{
  "encoder_arch": "vit",
  "model": "masked image model",
  "dataset": "regions of photos with short descriptions (Visual Genome)",
  "train_examples": 203450,
  "image_size": 32,
  "crop_scale_min": 0.7,
  "horizontal_flip": true,
  "method": "mae",
  "mask_ratio": 0.75,
  "loss": "mse",
  "encoder_norm": "rmsnorm",
  "encoder_norm_position": "pre",
  "encoder_activation": "quick_gelu",
  "encoder_mlp_ratio": 2,
  "encoder_head_dim": 48,
  "encoder_fused_qkv": true,
  "encoder_bias": "all",
  "encoder_qk_norm": true,
  "encoder_layer_scale_init": 0.1,
  "encoder_parallel_block": false,
  "encoder_inner_norm": false,
  "encoder_patch_size": [4, 4],
  "encoder_layers": 10,
  "encoder_width": 256,
  "encoder_positions": "learned",
  "decoder_width": 128,
  "norm_pix_loss": true,
  "decoder_layers": 3,
  "init": "trunc_normal_002",
  "residual_init": "zero_last",
  "optimizer": "adamw",
  "lr": 0.002,
  "beta1": 0.9,
  "beta2": 0.95,
  "eps": 1e-08,
  "steps": 23300,
  "batch_size": 128,
  "epochs": 14.7,
  "lr_schedule": "cosine",
  "final_lr_fraction": 0.1,
  "warmup_steps": 1160,
  "weight_decay": 0.0
}
Rows from block 7 of the encoder, named by matrix and row number. Rows with one number belong to one attention dimension. Each number is 128 + 32 x the weight over its row's rms, rounded and kept within 0 to 255. All counts start at 0. Numbers have three digits each.
# q: attention query, key and value (stacked) (encoder.blocks.7.attn.qkv.weight, 720x256, the q third), inputs 0-255
# k: attention query, key and value (stacked) (encoder.blocks.7.attn.qkv.weight, 720x256, the k third), inputs 0-255
q.57:157153130134062091105168166127136084122151135117165109151156163145186134118118207131091169142145209174065154124157158171171070133111127084147145144106152120157144102047113089079196102118148155113124168129122121120122092162143136134134090166106072140094079106184094115077174093098144148126148113133135073193132082124139141136111150196106156107137171195098152131092084028127074091185102071108146126107096141101154130095115176175144081125117101114109192193174116089107122130098103154118079145130162146132088153099112160081142110162161140100114148143150127107135091092126135097103083160150160122102158193121142135135099136148098126096059126130120119092085111140082171088114136120126122096123153089135134134126195116156169107066166134115092178118116158084120095159164179095
q.58:117068105168168087120138120100152147116160097168085120134148113173057156122090123098153112144143078184171081092085098135145164137101102162150116070136182161107137199137111067158098118116146132107110099123109129139110123209112123122129161064156143097168136153084144144176117152176167096118139137172142141127131141098097034142176156080119150105115121118189156109146131121101171162122194145158097156124131158139154097111136112062055184139098074092119134105146118132152095143154100101160147132100091112146091162186124138175076144102121160108167091095051113139088093126097145051120175149184092149120114097107122110131131115054119132158141152113101126170119132084132163123068149132158161180139131139101123069164057117196093123107117175126090101125094135104137194095082102093
q.59:097044207091142103161154216123152123087127132159157161082106112158067128209111078075204134127150135166141129123127136126123160144086169122138116183112176130137107164104141138157118127142116109097165153117125144161123127085113167108138164146155097167132113126082120118137116110147080163133055151176166058135113114141093120146125112181098083093129079112139177141100167159131127123117139184147075155127189095055124098114107183121109164185076080046106158146122099148117132071134090118136166092173088123131106128142153132169143133101149156133122182121174133123119100154108088144139186106029053142203098146103138133145089170073143174121155112119180122127126120109179087122108109086100121154173091144110126118110119160121091134132116172131117123119064079112153158162158129133
q.60:129213107143096150137154141126091078153071097116149139226175132080163142100181150124102120105101140101117191145163176134119102121148116104129149128146109107117150079117158187084162134113085122117083186118116110094155152113130152140177041158130110161116068092176167114103094133078118137150140119114095116169147140125149164085103123147133068128128139168147130179141125083151089130152098096078096153135133138108132193143110134138112113134133145173109121160106178134141143120108083132082090119127169095142112194064166079127142138142131040169092138105082112186122133082136147188137131138163174085133146198143113133091124144191171126102112059127190122134128061164107126135165143162133091086095129074177124156070160122112138123133183080120178143107140129106121066195117169169
q.61:127129199177076129164183255103122149135134144123134169120128132152135119161137141113131187132148183160128203108164122128199154144107149160170182151126145088127100139115101133139120093151100107154142235112141158109114140105144158163133099131131108143090087155111110110126123085182120207153103144124167074154129096154131159122154101184111117048204085158123175090125097141080149150142098165107061149154128131094132097173092174129118111145097106102084152201146069117109140080100108156152135148145105127154052157134148126139120094172182168095090172115123120136119123119171087103134150115105128101135137132111140148108099133071140181161131095105156145146113117111080108089145110113111122086154104140146156099093168135148149144086168129170109124120165121109108148246179137154
q.62:133212089172118132180124111129123117136091105133091183133099096097094113076157116092165144118095076075147107072153142109120120143120128141111133117163105154123166099217110184169137087150131094094102111119150126110123149146130152147125056076142167108149148144152181129149098140085158127196117156117106169094152137109143074041160127151121062100171081145154069170155136149144179092123136156124064117158156121134135213197112122100097118139084157235129114115082146134104132188148166153086156109101179118148121133159168115129118119122114083132106083103046132170109142070155139179126132152187149121150108114079081147125097099127147127150180110152149115150168117099113124120113173143121127116113115062207098147108081100155111164167114116156182086154143104146107119111074105146
q.63:149054106082133147140105049126107157130120148120125108068099149221110104120042124145157095149151130119148048081111127154097105173103079121121070159087114105160152146107141121154061135069182142150166075110153152164113147143120137128064180155088127127138138147112133110141156103147122115072082119140102109125156113106100167165107150096143160150114130056086168113119200170103096197127165125128164129117120132078118087097115127123124180189163093111155119102121129129157157087141123092122155122153101144074166078159120163144100148158154111149132119132218138048134146173126161068111150090071087177100114110152158108123158146122100150106133175137142141110117159141205074181107126134109130179165159162111174113146102154090147110135125152076112094133088120145140137046153109086
q.64:166070100085124131097122113181120156099146146128171061057094187169123102127095125142108116141122133114115081152154163144107098134178127096149075144106119132126091122123095124114090204094159123182126128188152132129111135147095110111079169204132112125145183151117113151080181099155116094109080117119149128065109081154150157175102166101171156168130160061103100137109113136129089182088180116155188093112097132122097116071165147195165121138194104126124149147127119078127120114088166090144144083177078115076199073110095151115143135107173148128147133173240125105141102148134154087129146122083136138129111133186163119176133101143066091114135175183126100100109196155116092113113126105105144107125169213112107145167167154123172118105126172103120116156132144154128088114158122097
q.65:137123123126129139171138155154067097136136161133135138064146100151175103114104120117174115103118144092094102044138106175113060168069083107126162163103096107170204145074110167172094072148163144103148139092116159183145102099125169153093101094064097156121097112162083063111148083057156150110115138117130086153147115103125145137136113206139121116136077199158098123103175126141139093187131120117125119148145125105139162161084132116185109139054154143149118147125119180147158095179125182036139123164153137121140057103154175115082107187137113108123148183181155091123114108120152132136126131162109143159142135105086158104137064086119123085137141106133099118176163091133152151130101174059102136076139085163118145074151108077127120168144132115098088086123085117109138104185102073
q.66:102073103128132165162132157153114151158109146109086163069079132096101093113135119148136155122115142099161110090145140096118145111138128161145111129151111111126076124185109223134105107133113103147080141126166112130123137106138148149106098108142151093107106136129169139159071126142077125169093157152087158096133149142187170087128072127128073125198082085092093081198154224124179169138119145106113166200161119106102108167074103112157143192139160171099043120100089158133167093168170166110182108140126119078151091154176104141111117114162056137108090060066135144152160167144117143183093083162128130133124097118158142125090148154152195139195114150172123145157111155091081143115163118136129126141129115147153096113119119149166180226135129177144092109184089129092138153138101144
q.67:155115150108127146139108066127138149111092142095160154090070133188099106112098140177128113172139162131141125093156177167136167158131117112128079238154124147164141088142104105142080134091174108167164085152185185108096147155127183105074139194106127132126160164124161108082186128140121126123126157097067133101144094142111200141069136130151119134165086067080135145125158173073131178066124120143160119087110103088103096174132150169112158185162083155145157133078115073133155125095138091117155113173135146091155115149117126116128134174201157132081128122192150096151162140143133095114144107045145134126159123166152110160112185153090169177124169142151175136091136114112094147114113124131102093185171165137158135153149147082170141066138129112193083181113078159146084101149167132
q.68:171106176132133090134137192107144104130147144133090186108147107126085127183135088137163170104121171151111189088146116138107116115051117081176145174101187126182164176092111071165107081152165158107152130110127144156096086111129223133168132097128125146084120056107080097151149079147137149145141182141088079155086119134128149131151098195121153068124101159138170069117150115099161078143132096120071136106128116141199073140057119089156151141032112106097155144132099161173138077135124128048154140182144123130085113167153131103120105131162143142090123131082142160178187120108111128142123169125096178129103130099126117105078120087102155111130115077122145143159145036127125105081149153072087085148143110152113109100105164139097133134131083154096092088108098094148144131162144125
k.57:163161161152119132152122149065214119134142159106124181142145127172166139103157096196159158145143160101108131143181172113135124102128160132148101149139185121149144105089121075129150100150157153149123143145143146087070101078129140106167149179185167130144118124149089126080175095139168204087172086133107080196141038073130168109130128095109159084116123143112141148111113062144113052124123127129099134072126138142101116146119187122132122105150164170102186173180149139172096150059142109093096066171113167154131127155164169127107132127160185105079204162094122087131143081123071108065109129100105122128146134127139141141128215128072186152037079113128133110159117101148187118131120137127139127131145124121127186151098145152094093086119117137189159155135134096151092143155139122
k.58:136123034142123140139144061165113169138110166033139100092127141075134084131135151128128147144143089129079088114162126088117079147159072089146183142128096120130179092115119211110098176128136150176059121130153079084171118175168095172110092115118056125119128145135150129101150141139126082094155145078146146103113094131096179064151104103148104156113138155040113112105130163148142113152177069096171059105162151117178125130123126159142087112159186195139088140113127112112111123143158173092133170153170136124189121135166161091130138139109096110197093045123124155131165165149161111132120142135190127116082148184125096153113090150100139114171153109124103121134155135181115176152163097150119146143069128189154106152213114125125143122174140083135153156150096120091115103138137106
k.59:141178104132106103160133166142065125139128120214083124025057137127134107141122147103167200120129079069207137051144105189160104098078124178142130074114074144108129137207127135152123079117164151093106128101107116170097109112116155116094099097143101103141165158140119136166131097101147127174090135183145136162106098108117094121133166115062164124167122114164162104157100174076164167146159163145077107182127132136143112132113142109143130149037140036104169170158122055105174117141176150137137130130189130118115157124073171140119164090147110162105138164182181125143125150122130155135140176121165164162117115104155174130098107109073111148153159150138133145096170082134146073120145145118112138109153129178162139129153100129187140170155107106132095133136147086139153117087088079
k.60:114125221131109141176126134084214102086126131144109130181094155119086148124131085183092131127116175166134154167113121118150118134099192164106118161146194143088124141098174062178126099107119085131213141106127164156110117101158142112193202098177199138192093104115097109156128100137126188147115153120139093132175141119178132138151111102119155142109105116179152165088116123164145080108141175116115153131110151110049101116144151092106114185140091112122128134111145169165133160130087081123120093107098121180108146147134100095118085093121185084125150175090155109120120103109105170114143104137045114067175142111134144118144172114152166098102065143186148100129109139098183157096177139117130164178182126116116146082071174118117089159073103183073160124148093119152133141161102153
k.61:113137147173100129200127181162141088114163132183078155082113147147123135167075122159204220137146196145167156075136096161152114108104147187140150140092096089128149121129118117179097053126122152111135160127139127150094131092147149110142189108170115120090136149079079082130112095168110213110122172164088104179139096080135153133123099108048164120120104116121124074139133173076186115130102165132090161159153116110157085143090174098138138165045133092100181164135181115159165129122131120115133133113162166112142127175093146121092100098189160109074167115135200083183154136097108141126105126131140108141147116104145143124110137055120203114094058095163157126115105036100150116083155126117153136157150125155178099133129138115172132131131102128140099150138124095142173156132115128
k.62:089084140123078127159130091137134116073116125101151091102084154080104099146101103173103123107134132168136105128078093100137132171112115130075135151114113136117164090099191128163075151148087130155172106096162123174150111173181136139145203149116136143107097079069098141133095152165091131113115194120155133060177190182132189160112097090157128160158088098085133111085107188146135125135094110090173126151147142114100134108129128136130117206179102165146089061047130158125155086140074086122174168143085127162112136150123089101147100118161140121142097110165178112146181154110185114120154057125115142076136150118142095098142128125205137086130171158120121114119119140089090159111171094129127156176125172139104137113099162132119094165068099121074170155173064214102140099131126190
k.63:162115077083145070114149100153053159154091105142148117068160106112138177136169156065105068169120051093111094114158154145082151116155088102124093136108112124136072157140097140110118163130138105091069116170147113110113104154113125159127068083100104140146161149146177147085145138103169064144129078134137165101093121155117071123092140169162047133140121140163060146158180151113122145145205055146129099078182068073162167141121141152114168138107137147147109126104095121118115172161145188125123105146154116117094054083174125181139167120089069182138133093122098172110107171156165140109134132134170142187100138110120111107095051143111072148167145136140122132141121216138089114118117119107080089105092111137093090123139120183146156120163142085129127137085109141130131119066104095
k.64:145122107072185103067117190157077110190168129151118157019172072150128176146154156062137085178135129072106111101170149155083132039131127101129084104129098140104072173129069129071137135099110133094100168161099131110048119126067130112104087162078119108115136164147171137112149134108156115165155088119111138089116112121133107132115117143152083159085137186138103108167182106084101145110115084164152157091144061126165147103153152132129190114129112084139160146117147095095112164133169123147100084143163149078168099122139114182109149121119111214138144163189137117141099120129145144118147107145126111197157098133102119147101092139099082144156146147136096150138122165146089106141067144103072079103114112063154123159158108122106137093183177172166102152088163158152119172099144122
k.65:189099129127079041159161134117117149126098169136095105041150170168142082137151084171135134105134102141144095110132156113148108141132076127167096146096155112119144099092146074147110154142183124140124108132202111142123089172101161154130189177144116136133148153112084186100163083172160119104158113219050127138145098179148164150080168104143109097191107118100089155124085121104095113180132115126159119111170163157153160121085172147163147183144088173144135133135144137184125087098115092118167096187132170107107103114107159145144128117188129157075166114154161079137124118170173074097157128106136210114116128130119123131116142127072140148071171153121114156100165163137080089098103087110153123148131135143082136127085146228113170133100121101160144102134112130167109103104049076
k.66:066089112099138097092151121184113097109094118206113141140077129130072116152069145140148096132133089163179130083069122149059137129105069073099130142155075129105111069174153121121081111150072137096117106122129112169131129164129154113145147135111108102145121132101160146157058208129103122132100139136140133117129236167167123171082154140110142151140144106145105088134141208121160186125069121149130106159123075048148144132118097163100155186091126079148078073075137083111190104185132116124178154129142121116117111111059055127111125125130129126056108107148168167138161181126156120191128104140167126165113132101154096114108105119217145112146140141136157121113070114113096126097126130121116118134166134125109092109148155141183105184106125086108143120163084153205127133102121160
k.67:107115136120154103107101142133071097135101101149144140016102111104141213154114111098106081166130121100148127085151144166104211108135148109119111157077122136200069167150082179118120142146098103093093128210124164121121126124075135115109120081099126151084170150102160081098117136131108132146141139117151134092088137113123081126060082132172072169150096092167078116162203163091158147095150091167127126142139043054102186136108120142108148128098131100118109105065098126105127150129147155137112107174082081124105039130158092169113155127140106144108161116129128197100091190112102138125128070115142111201134140108136117105125059124133093154155117145154155118127081203064081136106119118108057066143135134122120096135144123147180116123133092128127104168124120168117152146105124145
k.68:165159065128080076155166136104136105113164158167084161173084120134133074121123098156161225099122122143145136030127121148117109126141092106153121078090146145161175103188093104152117097142145184149102110116173095124119046168106147140130130136134124128071172160154143159111112122146150167118135125235162098135090142115137147084116160075101155095173108111101143103143102120116197135140124114101084050183144168172154160159042110136128074113066160123120169128137154065160167074120149124109153111183170145136147123143148142150076174122203132133101122127162137158118143106159098046137145161126157143171064148098130158112121100103113117147092123130106145154098164098141155088074161148104138101101122142164158155125107112165152161127126094059166152129147148110184116114094099136