Weights of a small masked image model: encoder layers 10, decoder width 128.
Rows from block 6 of the encoder of a small masked image model, named by matrix and row number. Rows with one number belong to one neuron. Each number is 200 + 20 x the weight over its row's rms, rounded and kept within 0 to 999. All counts start at 0.
After each neuron's rows are labels from the 100 images, of 14976, where the neuron reaches its highest value: "responds to" is what is common among them. Only what is clearly more common there than usual is listed. The data: regions of photos with short descriptions (Visual Genome).
# fc1: MLP up (encoder.blocks.6.mlp.fc1.weight, 512x256), inputs 0-51
# fc2: MLP down (encoder.blocks.6.mlp.fc2.weight, 256x512, transposed), outputs 0-51

fc1.443,205,195,213,177,215,217,177,189,172,194,215,171,179,200,224,195,189,211,206,209,202,224,181,185,232,182,181,213,169,244,170,187,236,214,206,207,232,171,179,231,184,179,193,212,206,182,208,223,210,222,238,172
fc2.443,198,217,206,203,195,183,200,217,196,184,229,251,200,216,214,201,197,217,207,214,182,220,239,196,218,200,173,191,215,198,197,187,152,219,198,134,194,206,221,183,210,193,194,188,210,194,195,204,226,223,189,188
responds to: text has "grass"

fc1.353,189,244,208,190,198,234,216,196,177,204,232,164,203,193,200,164,182,207,217,192,216,189,196,191,197,208,225,205,185,200,188,202,234,197,186,224,208,200,207,164,223,212,182,206,222,181,190,204,198,196,218,146
fc2.353,203,193,214,210,185,209,192,199,200,190,275,133,168,196,198,184,208,216,295,169,211,168,195,194,171,206,171,197,158,199,201,196,188,220,187,195,188,202,181,162,211,205,186,201,188,194,209,196,211,218,250,189
responds to: text has "sign"; text has "white"

fc1.446,191,210,197,180,208,200,177,178,204,189,217,199,166,205,233,222,194,172,207,210,217,225,234,189,231,185,156,188,160,179,183,197,195,205,212,209,235,180,200,223,206,191,159,210,203,161,201,246,208,198,204,168
fc2.446,203,214,221,213,230,193,178,206,190,151,254,170,162,206,197,218,197,193,218,182,192,186,165,177,204,199,195,188,252,205,196,219,183,179,199,185,228,196,200,163,198,208,213,207,198,211,214,152,219,222,179,221
responds to: text has "man"

fc1.325,226,210,192,197,174,198,182,211,193,221,191,197,187,232,201,220,204,192,200,190,221,205,191,208,226,192,217,236,165,238,185,199,163,212,214,207,154,197,183,190,213,201,192,210,182,166,215,181,215,206,208,203
fc2.325,188,212,205,200,180,208,214,160,214,200,205,185,197,215,215,218,207,188,216,180,193,205,198,204,188,224,194,145,265,197,209,213,189,189,198,172,179,196,193,195,247,203,189,227,193,190,193,206,192,227,196,198
responds to: text has "red"

fc1.464,182,182,179,213,191,193,191,184,206,206,189,212,187,186,197,223,175,228,223,197,195,176,221,217,214,237,182,164,187,210,193,193,207,213,168,202,185,201,198,155,175,218,209,186,239,219,203,251,199,210,216,185
fc2.464,198,159,203,214,209,200,204,190,220,200,174,248,224,204,218,193,216,204,320,200,204,216,213,198,201,204,201,189,190,230,222,232,217,197,195,199,203,197,178,186,187,194,164,180,174,177,202,209,213,194,190,195
responds to: text has "man"

fc1.158,189,240,216,179,178,241,216,214,191,176,264,169,168,209,194,191,190,188,214,169,214,157,219,203,182,203,218,178,214,206,203,196,205,209,233,200,196,211,212,165,232,174,210,211,211,201,208,204,187,217,225,172
fc2.158,180,192,202,210,228,187,203,190,210,187,216,189,166,187,192,216,240,224,301,190,213,176,223,180,189,220,177,205,166,211,208,201,192,220,185,224,223,203,176,197,187,199,227,224,241,198,209,194,184,229,232,206
responds to: text has "zebra"

fc1.103,222,194,200,196,188,194,205,203,232,198,200,200,185,196,227,200,190,191,205,187,200,187,225,184,228,233,174,195,163,221,186,206,222,195,193,223,210,204,183,258,197,204,183,206,187,221,230,214,207,216,213,170
fc2.103,203,192,225,197,212,218,197,210,191,187,227,181,187,191,197,222,193,194,175,200,201,235,135,196,220,188,232,198,210,193,190,212,209,229,192,203,214,218,196,199,195,209,144,184,211,208,204,183,231,168,191,184
responds to: text has "man"

fc1.425,186,191,225,185,209,180,237,195,232,236,202,216,152,190,175,180,186,191,211,157,226,199,187,203,175,140,195,184,171,206,207,186,229,194,174,221,213,220,230,171,205,174,175,206,230,191,213,198,191,183,203,200
fc2.425,211,208,157,190,218,204,202,207,208,176,236,205,225,194,200,195,177,205,289,219,196,219,214,188,205,189,209,217,213,200,210,175,178,197,223,123,176,187,212,188,237,203,206,172,205,191,199,177,186,174,193,198
responds to: text has "sign"

fc1.384,214,199,212,194,219,172,181,237,224,175,201,236,227,244,197,230,198,194,207,237,191,200,212,226,202,237,182,167,196,200,216,201,190,206,195,203,166,198,191,176,185,212,168,176,181,199,226,223,210,187,190,202
fc2.384,205,202,195,211,210,207,196,181,188,211,198,107,175,178,192,213,216,202,179,172,213,200,214,193,180,163,164,192,206,191,193,194,190,214,190,187,215,197,200,149,186,210,227,215,204,205,197,219,196,226,191,182
responds to: text has "man"

fc1.71,199,209,187,256,236,235,177,218,202,217,183,224,195,194,205,175,191,160,201,161,211,204,171,206,208,212,185,218,162,148,227,194,209,211,219,192,171,228,136,194,229,194,208,200,216,238,176,203,192,178,216,217
fc2.71,196,198,181,190,184,216,186,215,215,209,218,187,167,193,210,195,203,219,221,205,204,185,207,210,156,230,203,201,246,200,219,200,196,202,173,182,197,194,203,191,217,185,160,222,231,194,211,204,198,198,203,213
responds to: text has "red"

fc1.380,188,168,226,221,156,213,203,214,257,239,200,195,183,206,213,206,203,206,218,170,215,198,223,180,189,241,236,201,204,227,206,217,212,195,222,217,206,203,223,158,209,192,211,171,201,195,216,193,202,179,208,190
fc2.380,192,222,235,200,187,217,205,179,198,179,190,186,192,199,186,196,220,199,368,196,213,198,197,197,195,213,185,218,138,209,211,225,215,200,196,209,178,202,195,230,203,208,170,181,203,174,201,234,194,209,185,210
responds to: text has "man"

fc1.28,208,196,200,201,176,206,208,214,224,195,197,180,183,216,179,195,166,205,212,174,197,192,193,192,179,168,190,173,190,204,196,187,220,177,210,241,213,210,199,200,160,185,209,219,204,183,207,198,200,206,203,187
fc2.28,196,259,179,215,209,192,194,199,222,205,228,193,222,196,218,205,200,207,304,251,203,252,231,165,207,192,200,230,215,189,215,187,193,183,202,134,166,182,183,243,227,207,236,179,197,215,203,195,208,156,197,194
responds to: text has "red"; text has "sign"

fc1.449,196,213,214,186,193,229,207,223,239,181,172,202,221,183,201,180,212,172,205,138,201,245,201,198,239,213,209,238,185,191,190,182,201,185,215,223,201,224,181,180,211,176,200,194,207,204,190,207,229,179,173,188
fc2.449,194,186,162,212,195,190,214,179,205,259,217,172,215,208,194,186,243,204,222,234,198,197,164,190,190,188,229,192,195,187,191,193,201,228,199,178,165,202,202,185,199,181,200,204,223,219,196,217,201,202,229,222
responds to: text has "sign"; text has "red"

fc1.49,178,209,183,224,217,238,205,196,225,216,201,221,205,161,180,171,215,157,198,203,184,215,207,183,158,215,205,198,198,183,207,201,236,210,186,194,228,249,187,186,222,196,203,200,203,244,206,223,180,213,218,219
fc2.49,184,209,200,213,205,176,191,213,246,206,207,175,204,199,187,205,207,223,219,209,213,182,199,182,200,202,195,199,163,170,212,182,227,198,192,214,211,192,212,221,201,195,174,208,238,213,188,192,170,200,173,199
responds to: text has "sign"

fc1.87,202,192,186,175,200,197,184,191,182,231,234,205,206,192,212,178,228,172,219,208,239,210,178,214,171,190,192,208,154,204,195,204,235,214,169,196,211,216,175,173,182,194,219,214,221,198,202,195,174,245,243,164
fc2.87,184,198,257,191,206,192,205,198,190,174,223,199,192,185,202,198,216,209,277,215,203,200,199,215,195,187,146,191,225,200,210,190,186,236,191,199,200,199,186,179,213,212,185,207,207,222,191,263,199,177,242,185
responds to: text has "sign"; text has "white"; text has "red"

fc1.366,198,167,239,220,175,191,215,216,206,204,185,176,197,174,221,184,192,226,208,193,194,232,169,145,207,197,234,189,204,217,187,190,206,202,222,176,187,209,189,190,225,206,188,197,204,219,222,188,177,174,196,191
fc2.366,201,203,177,204,156,199,187,206,219,213,228,219,184,202,204,184,164,209,73,190,206,174,246,175,199,199,213,191,173,199,192,202,209,191,192,224,222,203,184,142,190,215,182,209,207,189,196,198,203,160,218,195
responds to: text has "sign"

fc1.224,202,206,206,184,220,217,191,205,178,221,237,166,195,206,211,180,227,193,212,232,216,228,195,218,168,188,180,223,153,209,192,202,214,209,178,191,227,196,200,200,191,209,199,220,214,196,199,185,198,247,259,156
fc2.224,209,186,213,183,216,199,198,206,219,168,206,268,238,184,199,227,187,209,266,218,192,153,191,219,218,181,159,213,227,204,199,196,182,200,191,207,189,189,171,191,186,190,197,210,176,202,184,262,189,131,214,191
responds to: text has "sign"

fc1.171,181,185,158,204,182,207,179,167,223,197,203,176,173,215,239,237,198,186,203,207,201,204,239,170,246,208,158,188,171,189,194,215,190,195,215,202,199,206,179,254,182,209,199,207,194,204,219,230,216,208,197,180
fc2.171,203,220,214,204,199,178,190,209,199,185,253,147,175,200,192,182,190,197,172,194,197,169,127,215,214,216,221,197,188,203,188,212,202,230,195,218,247,204,228,166,225,186,146,216,192,205,225,165,197,170,195,234
responds to: text has "man"

fc1.441,176,210,207,169,173,219,180,160,208,198,204,198,168,213,232,184,212,185,207,207,201,217,254,181,218,200,160,183,159,179,206,220,195,197,202,203,213,200,188,227,221,204,173,213,201,204,181,220,199,183,203,135
fc2.441,212,198,254,216,205,180,181,218,194,192,231,220,205,225,181,214,190,203,252,220,200,174,144,242,217,220,237,182,215,202,215,213,217,213,189,265,222,219,214,233,200,215,197,214,200,209,182,168,213,191,218,227
responds to: text has "man"

fc1.20,161,208,202,206,220,207,197,192,235,185,219,212,187,178,189,166,243,187,208,236,199,196,218,223,236,225,167,184,171,196,240,247,180,210,179,231,222,188,212,190,227,243,186,215,194,211,174,215,205,225,218,199
fc2.20,189,199,181,188,219,193,191,172,208,221,156,201,212,205,200,206,212,183,198,226,198,198,204,194,214,189,225,162,266,184,207,196,175,177,213,236,220,201,188,204,187,206,214,202,230,210,207,148,200,160,205,205
responds to: text has "sign"

fc1.357,160,203,203,202,190,203,220,188,239,190,209,204,184,172,169,190,204,188,203,190,193,189,224,216,229,231,192,180,164,197,197,197,201,188,202,212,205,181,195,208,189,196,184,212,222,213,148,203,175,223,205,203
fc2.357,203,175,206,195,202,230,200,188,196,189,144,195,191,198,189,230,199,170,169,176,198,242,193,206,226,220,223,202,242,212,203,208,192,201,231,188,184,201,212,202,201,197,244,179,194,201,199,173,203,149,181,176
responds to: text has "red"

fc1.430,204,191,222,188,216,204,197,202,186,222,232,168,190,193,208,175,236,163,213,219,238,220,194,212,175,192,185,219,168,209,175,203,222,222,178,185,245,206,196,184,196,188,207,203,219,198,215,176,202,208,266,180
fc2.430,201,178,222,183,221,186,202,216,195,188,213,212,194,170,210,228,215,196,260,193,202,212,181,204,199,174,136,188,212,214,194,199,193,245,196,199,185,192,176,152,200,211,194,196,195,213,195,236,203,154,251,186
responds to: text has "sign"

fc1.175,157,205,211,188,191,192,212,209,191,188,215,182,179,222,177,179,204,179,205,179,210,206,210,191,202,189,192,172,191,201,210,177,198,198,216,185,179,208,168,197,203,181,209,186,208,226,182,194,202,221,205,207
fc2.175,212,164,195,203,204,199,216,198,194,169,193,187,202,194,225,212,213,186,173,192,211,203,143,204,200,211,215,200,206,200,195,204,190,213,216,189,225,197,213,140,185,207,204,200,176,195,216,159,215,226,184,207
responds to: text has "red"

fc1.470,196,200,163,204,219,174,208,201,209,186,142,169,235,193,193,222,200,206,211,251,196,240,198,233,197,188,211,201,200,211,198,218,220,201,205,262,217,210,192,249,182,215,197,184,170,226,207,207,203,187,189,187
fc2.470,199,280,233,195,168,209,206,177,195,183,200,188,219,198,203,187,199,205,279,200,206,142,214,199,186,216,219,213,193,211,194,200,161,166,195,275,178,209,202,232,211,209,174,183,189,197,204,182,182,237,206,213
responds to: text has "man"

fc1.104,195,216,231,210,185,187,203,204,194,170,193,198,201,208,185,185,192,178,206,174,209,204,199,204,204,218,202,213,208,192,203,169,214,202,191,221,195,230,212,219,208,202,224,203,164,216,202,214,179,213,169,202
fc2.104,201,203,204,190,182,194,192,190,193,251,238,219,189,187,179,182,231,202,255,198,222,192,157,183,197,199,207,192,179,178,197,208,191,214,189,181,178,201,190,204,196,197,219,210,201,222,190,183,181,241,246,198
responds to: text has "sign"; text has "red"

fc1.495,188,192,177,172,241,186,203,192,183,215,183,200,206,180,162,181,194,187,209,201,210,206,166,239,222,188,199,207,170,168,212,194,215,193,163,211,213,212,206,231,185,217,203,200,202,196,177,171,220,213,197,199
fc2.495,203,194,143,230,208,202,201,198,198,179,186,222,227,195,207,199,225,196,291,168,193,181,227,214,197,219,188,187,150,215,207,203,217,163,224,220,209,199,214,245,196,205,200,192,169,183,209,227,219,259,183,190
responds to: text has "red"

fc1.126,202,173,223,205,175,194,209,217,210,207,198,183,202,185,215,187,214,218,211,199,196,204,190,153,212,204,239,188,203,207,186,186,215,204,227,197,181,204,195,203,206,203,202,181,189,208,227,171,177,187,199,188
fc2.126,204,197,181,196,161,194,199,211,197,209,226,209,184,206,199,189,158,205,57,174,217,186,224,181,183,200,204,182,185,187,204,203,205,212,198,210,209,224,178,143,172,203,202,219,222,185,195,187,222,178,215,196
responds to: text has "sign"

fc1.282,214,237,197,195,198,241,182,241,172,167,212,185,165,234,216,153,189,194,208,157,202,175,242,180,213,199,162,201,176,208,218,206,235,201,203,213,187,208,233,211,190,213,190,220,205,188,226,229,215,201,198,189
fc2.282,218,251,228,183,194,199,194,198,238,160,239,192,236,210,189,169,218,206,233,241,174,218,253,212,231,209,205,201,180,203,207,199,163,201,201,205,194,202,188,225,186,183,205,198,207,190,201,181,177,266,184,177
responds to: text has "white"

fc1.298,193,241,216,209,203,178,193,217,182,146,200,186,194,191,211,169,181,187,209,162,181,176,203,204,184,211,182,199,204,207,204,206,202,222,221,234,181,210,202,207,211,239,181,182,181,239,211,191,208,172,168,233
fc2.298,184,161,190,212,170,182,197,179,227,217,187,244,194,212,184,202,189,185,217,192,205,262,230,171,193,219,140,202,201,208,192,209,214,262,194,206,189,208,197,213,232,191,225,210,172,207,201,232,195,182,228,166
responds to: text has "white"

fc1.486,167,228,237,211,228,175,229,189,236,186,219,204,170,178,200,180,221,192,209,187,174,195,224,231,228,205,161,206,214,211,206,231,204,210,212,238,188,207,214,189,197,215,195,189,199,240,198,195,220,171,205,185
fc2.486,206,182,157,195,197,201,192,195,211,218,129,232,224,191,193,178,177,190,212,195,199,217,185,204,202,191,221,229,236,183,209,201,203,170,193,187,202,209,186,235,178,200,256,200,212,234,184,200,165,146,173,178
responds to: text has "sign"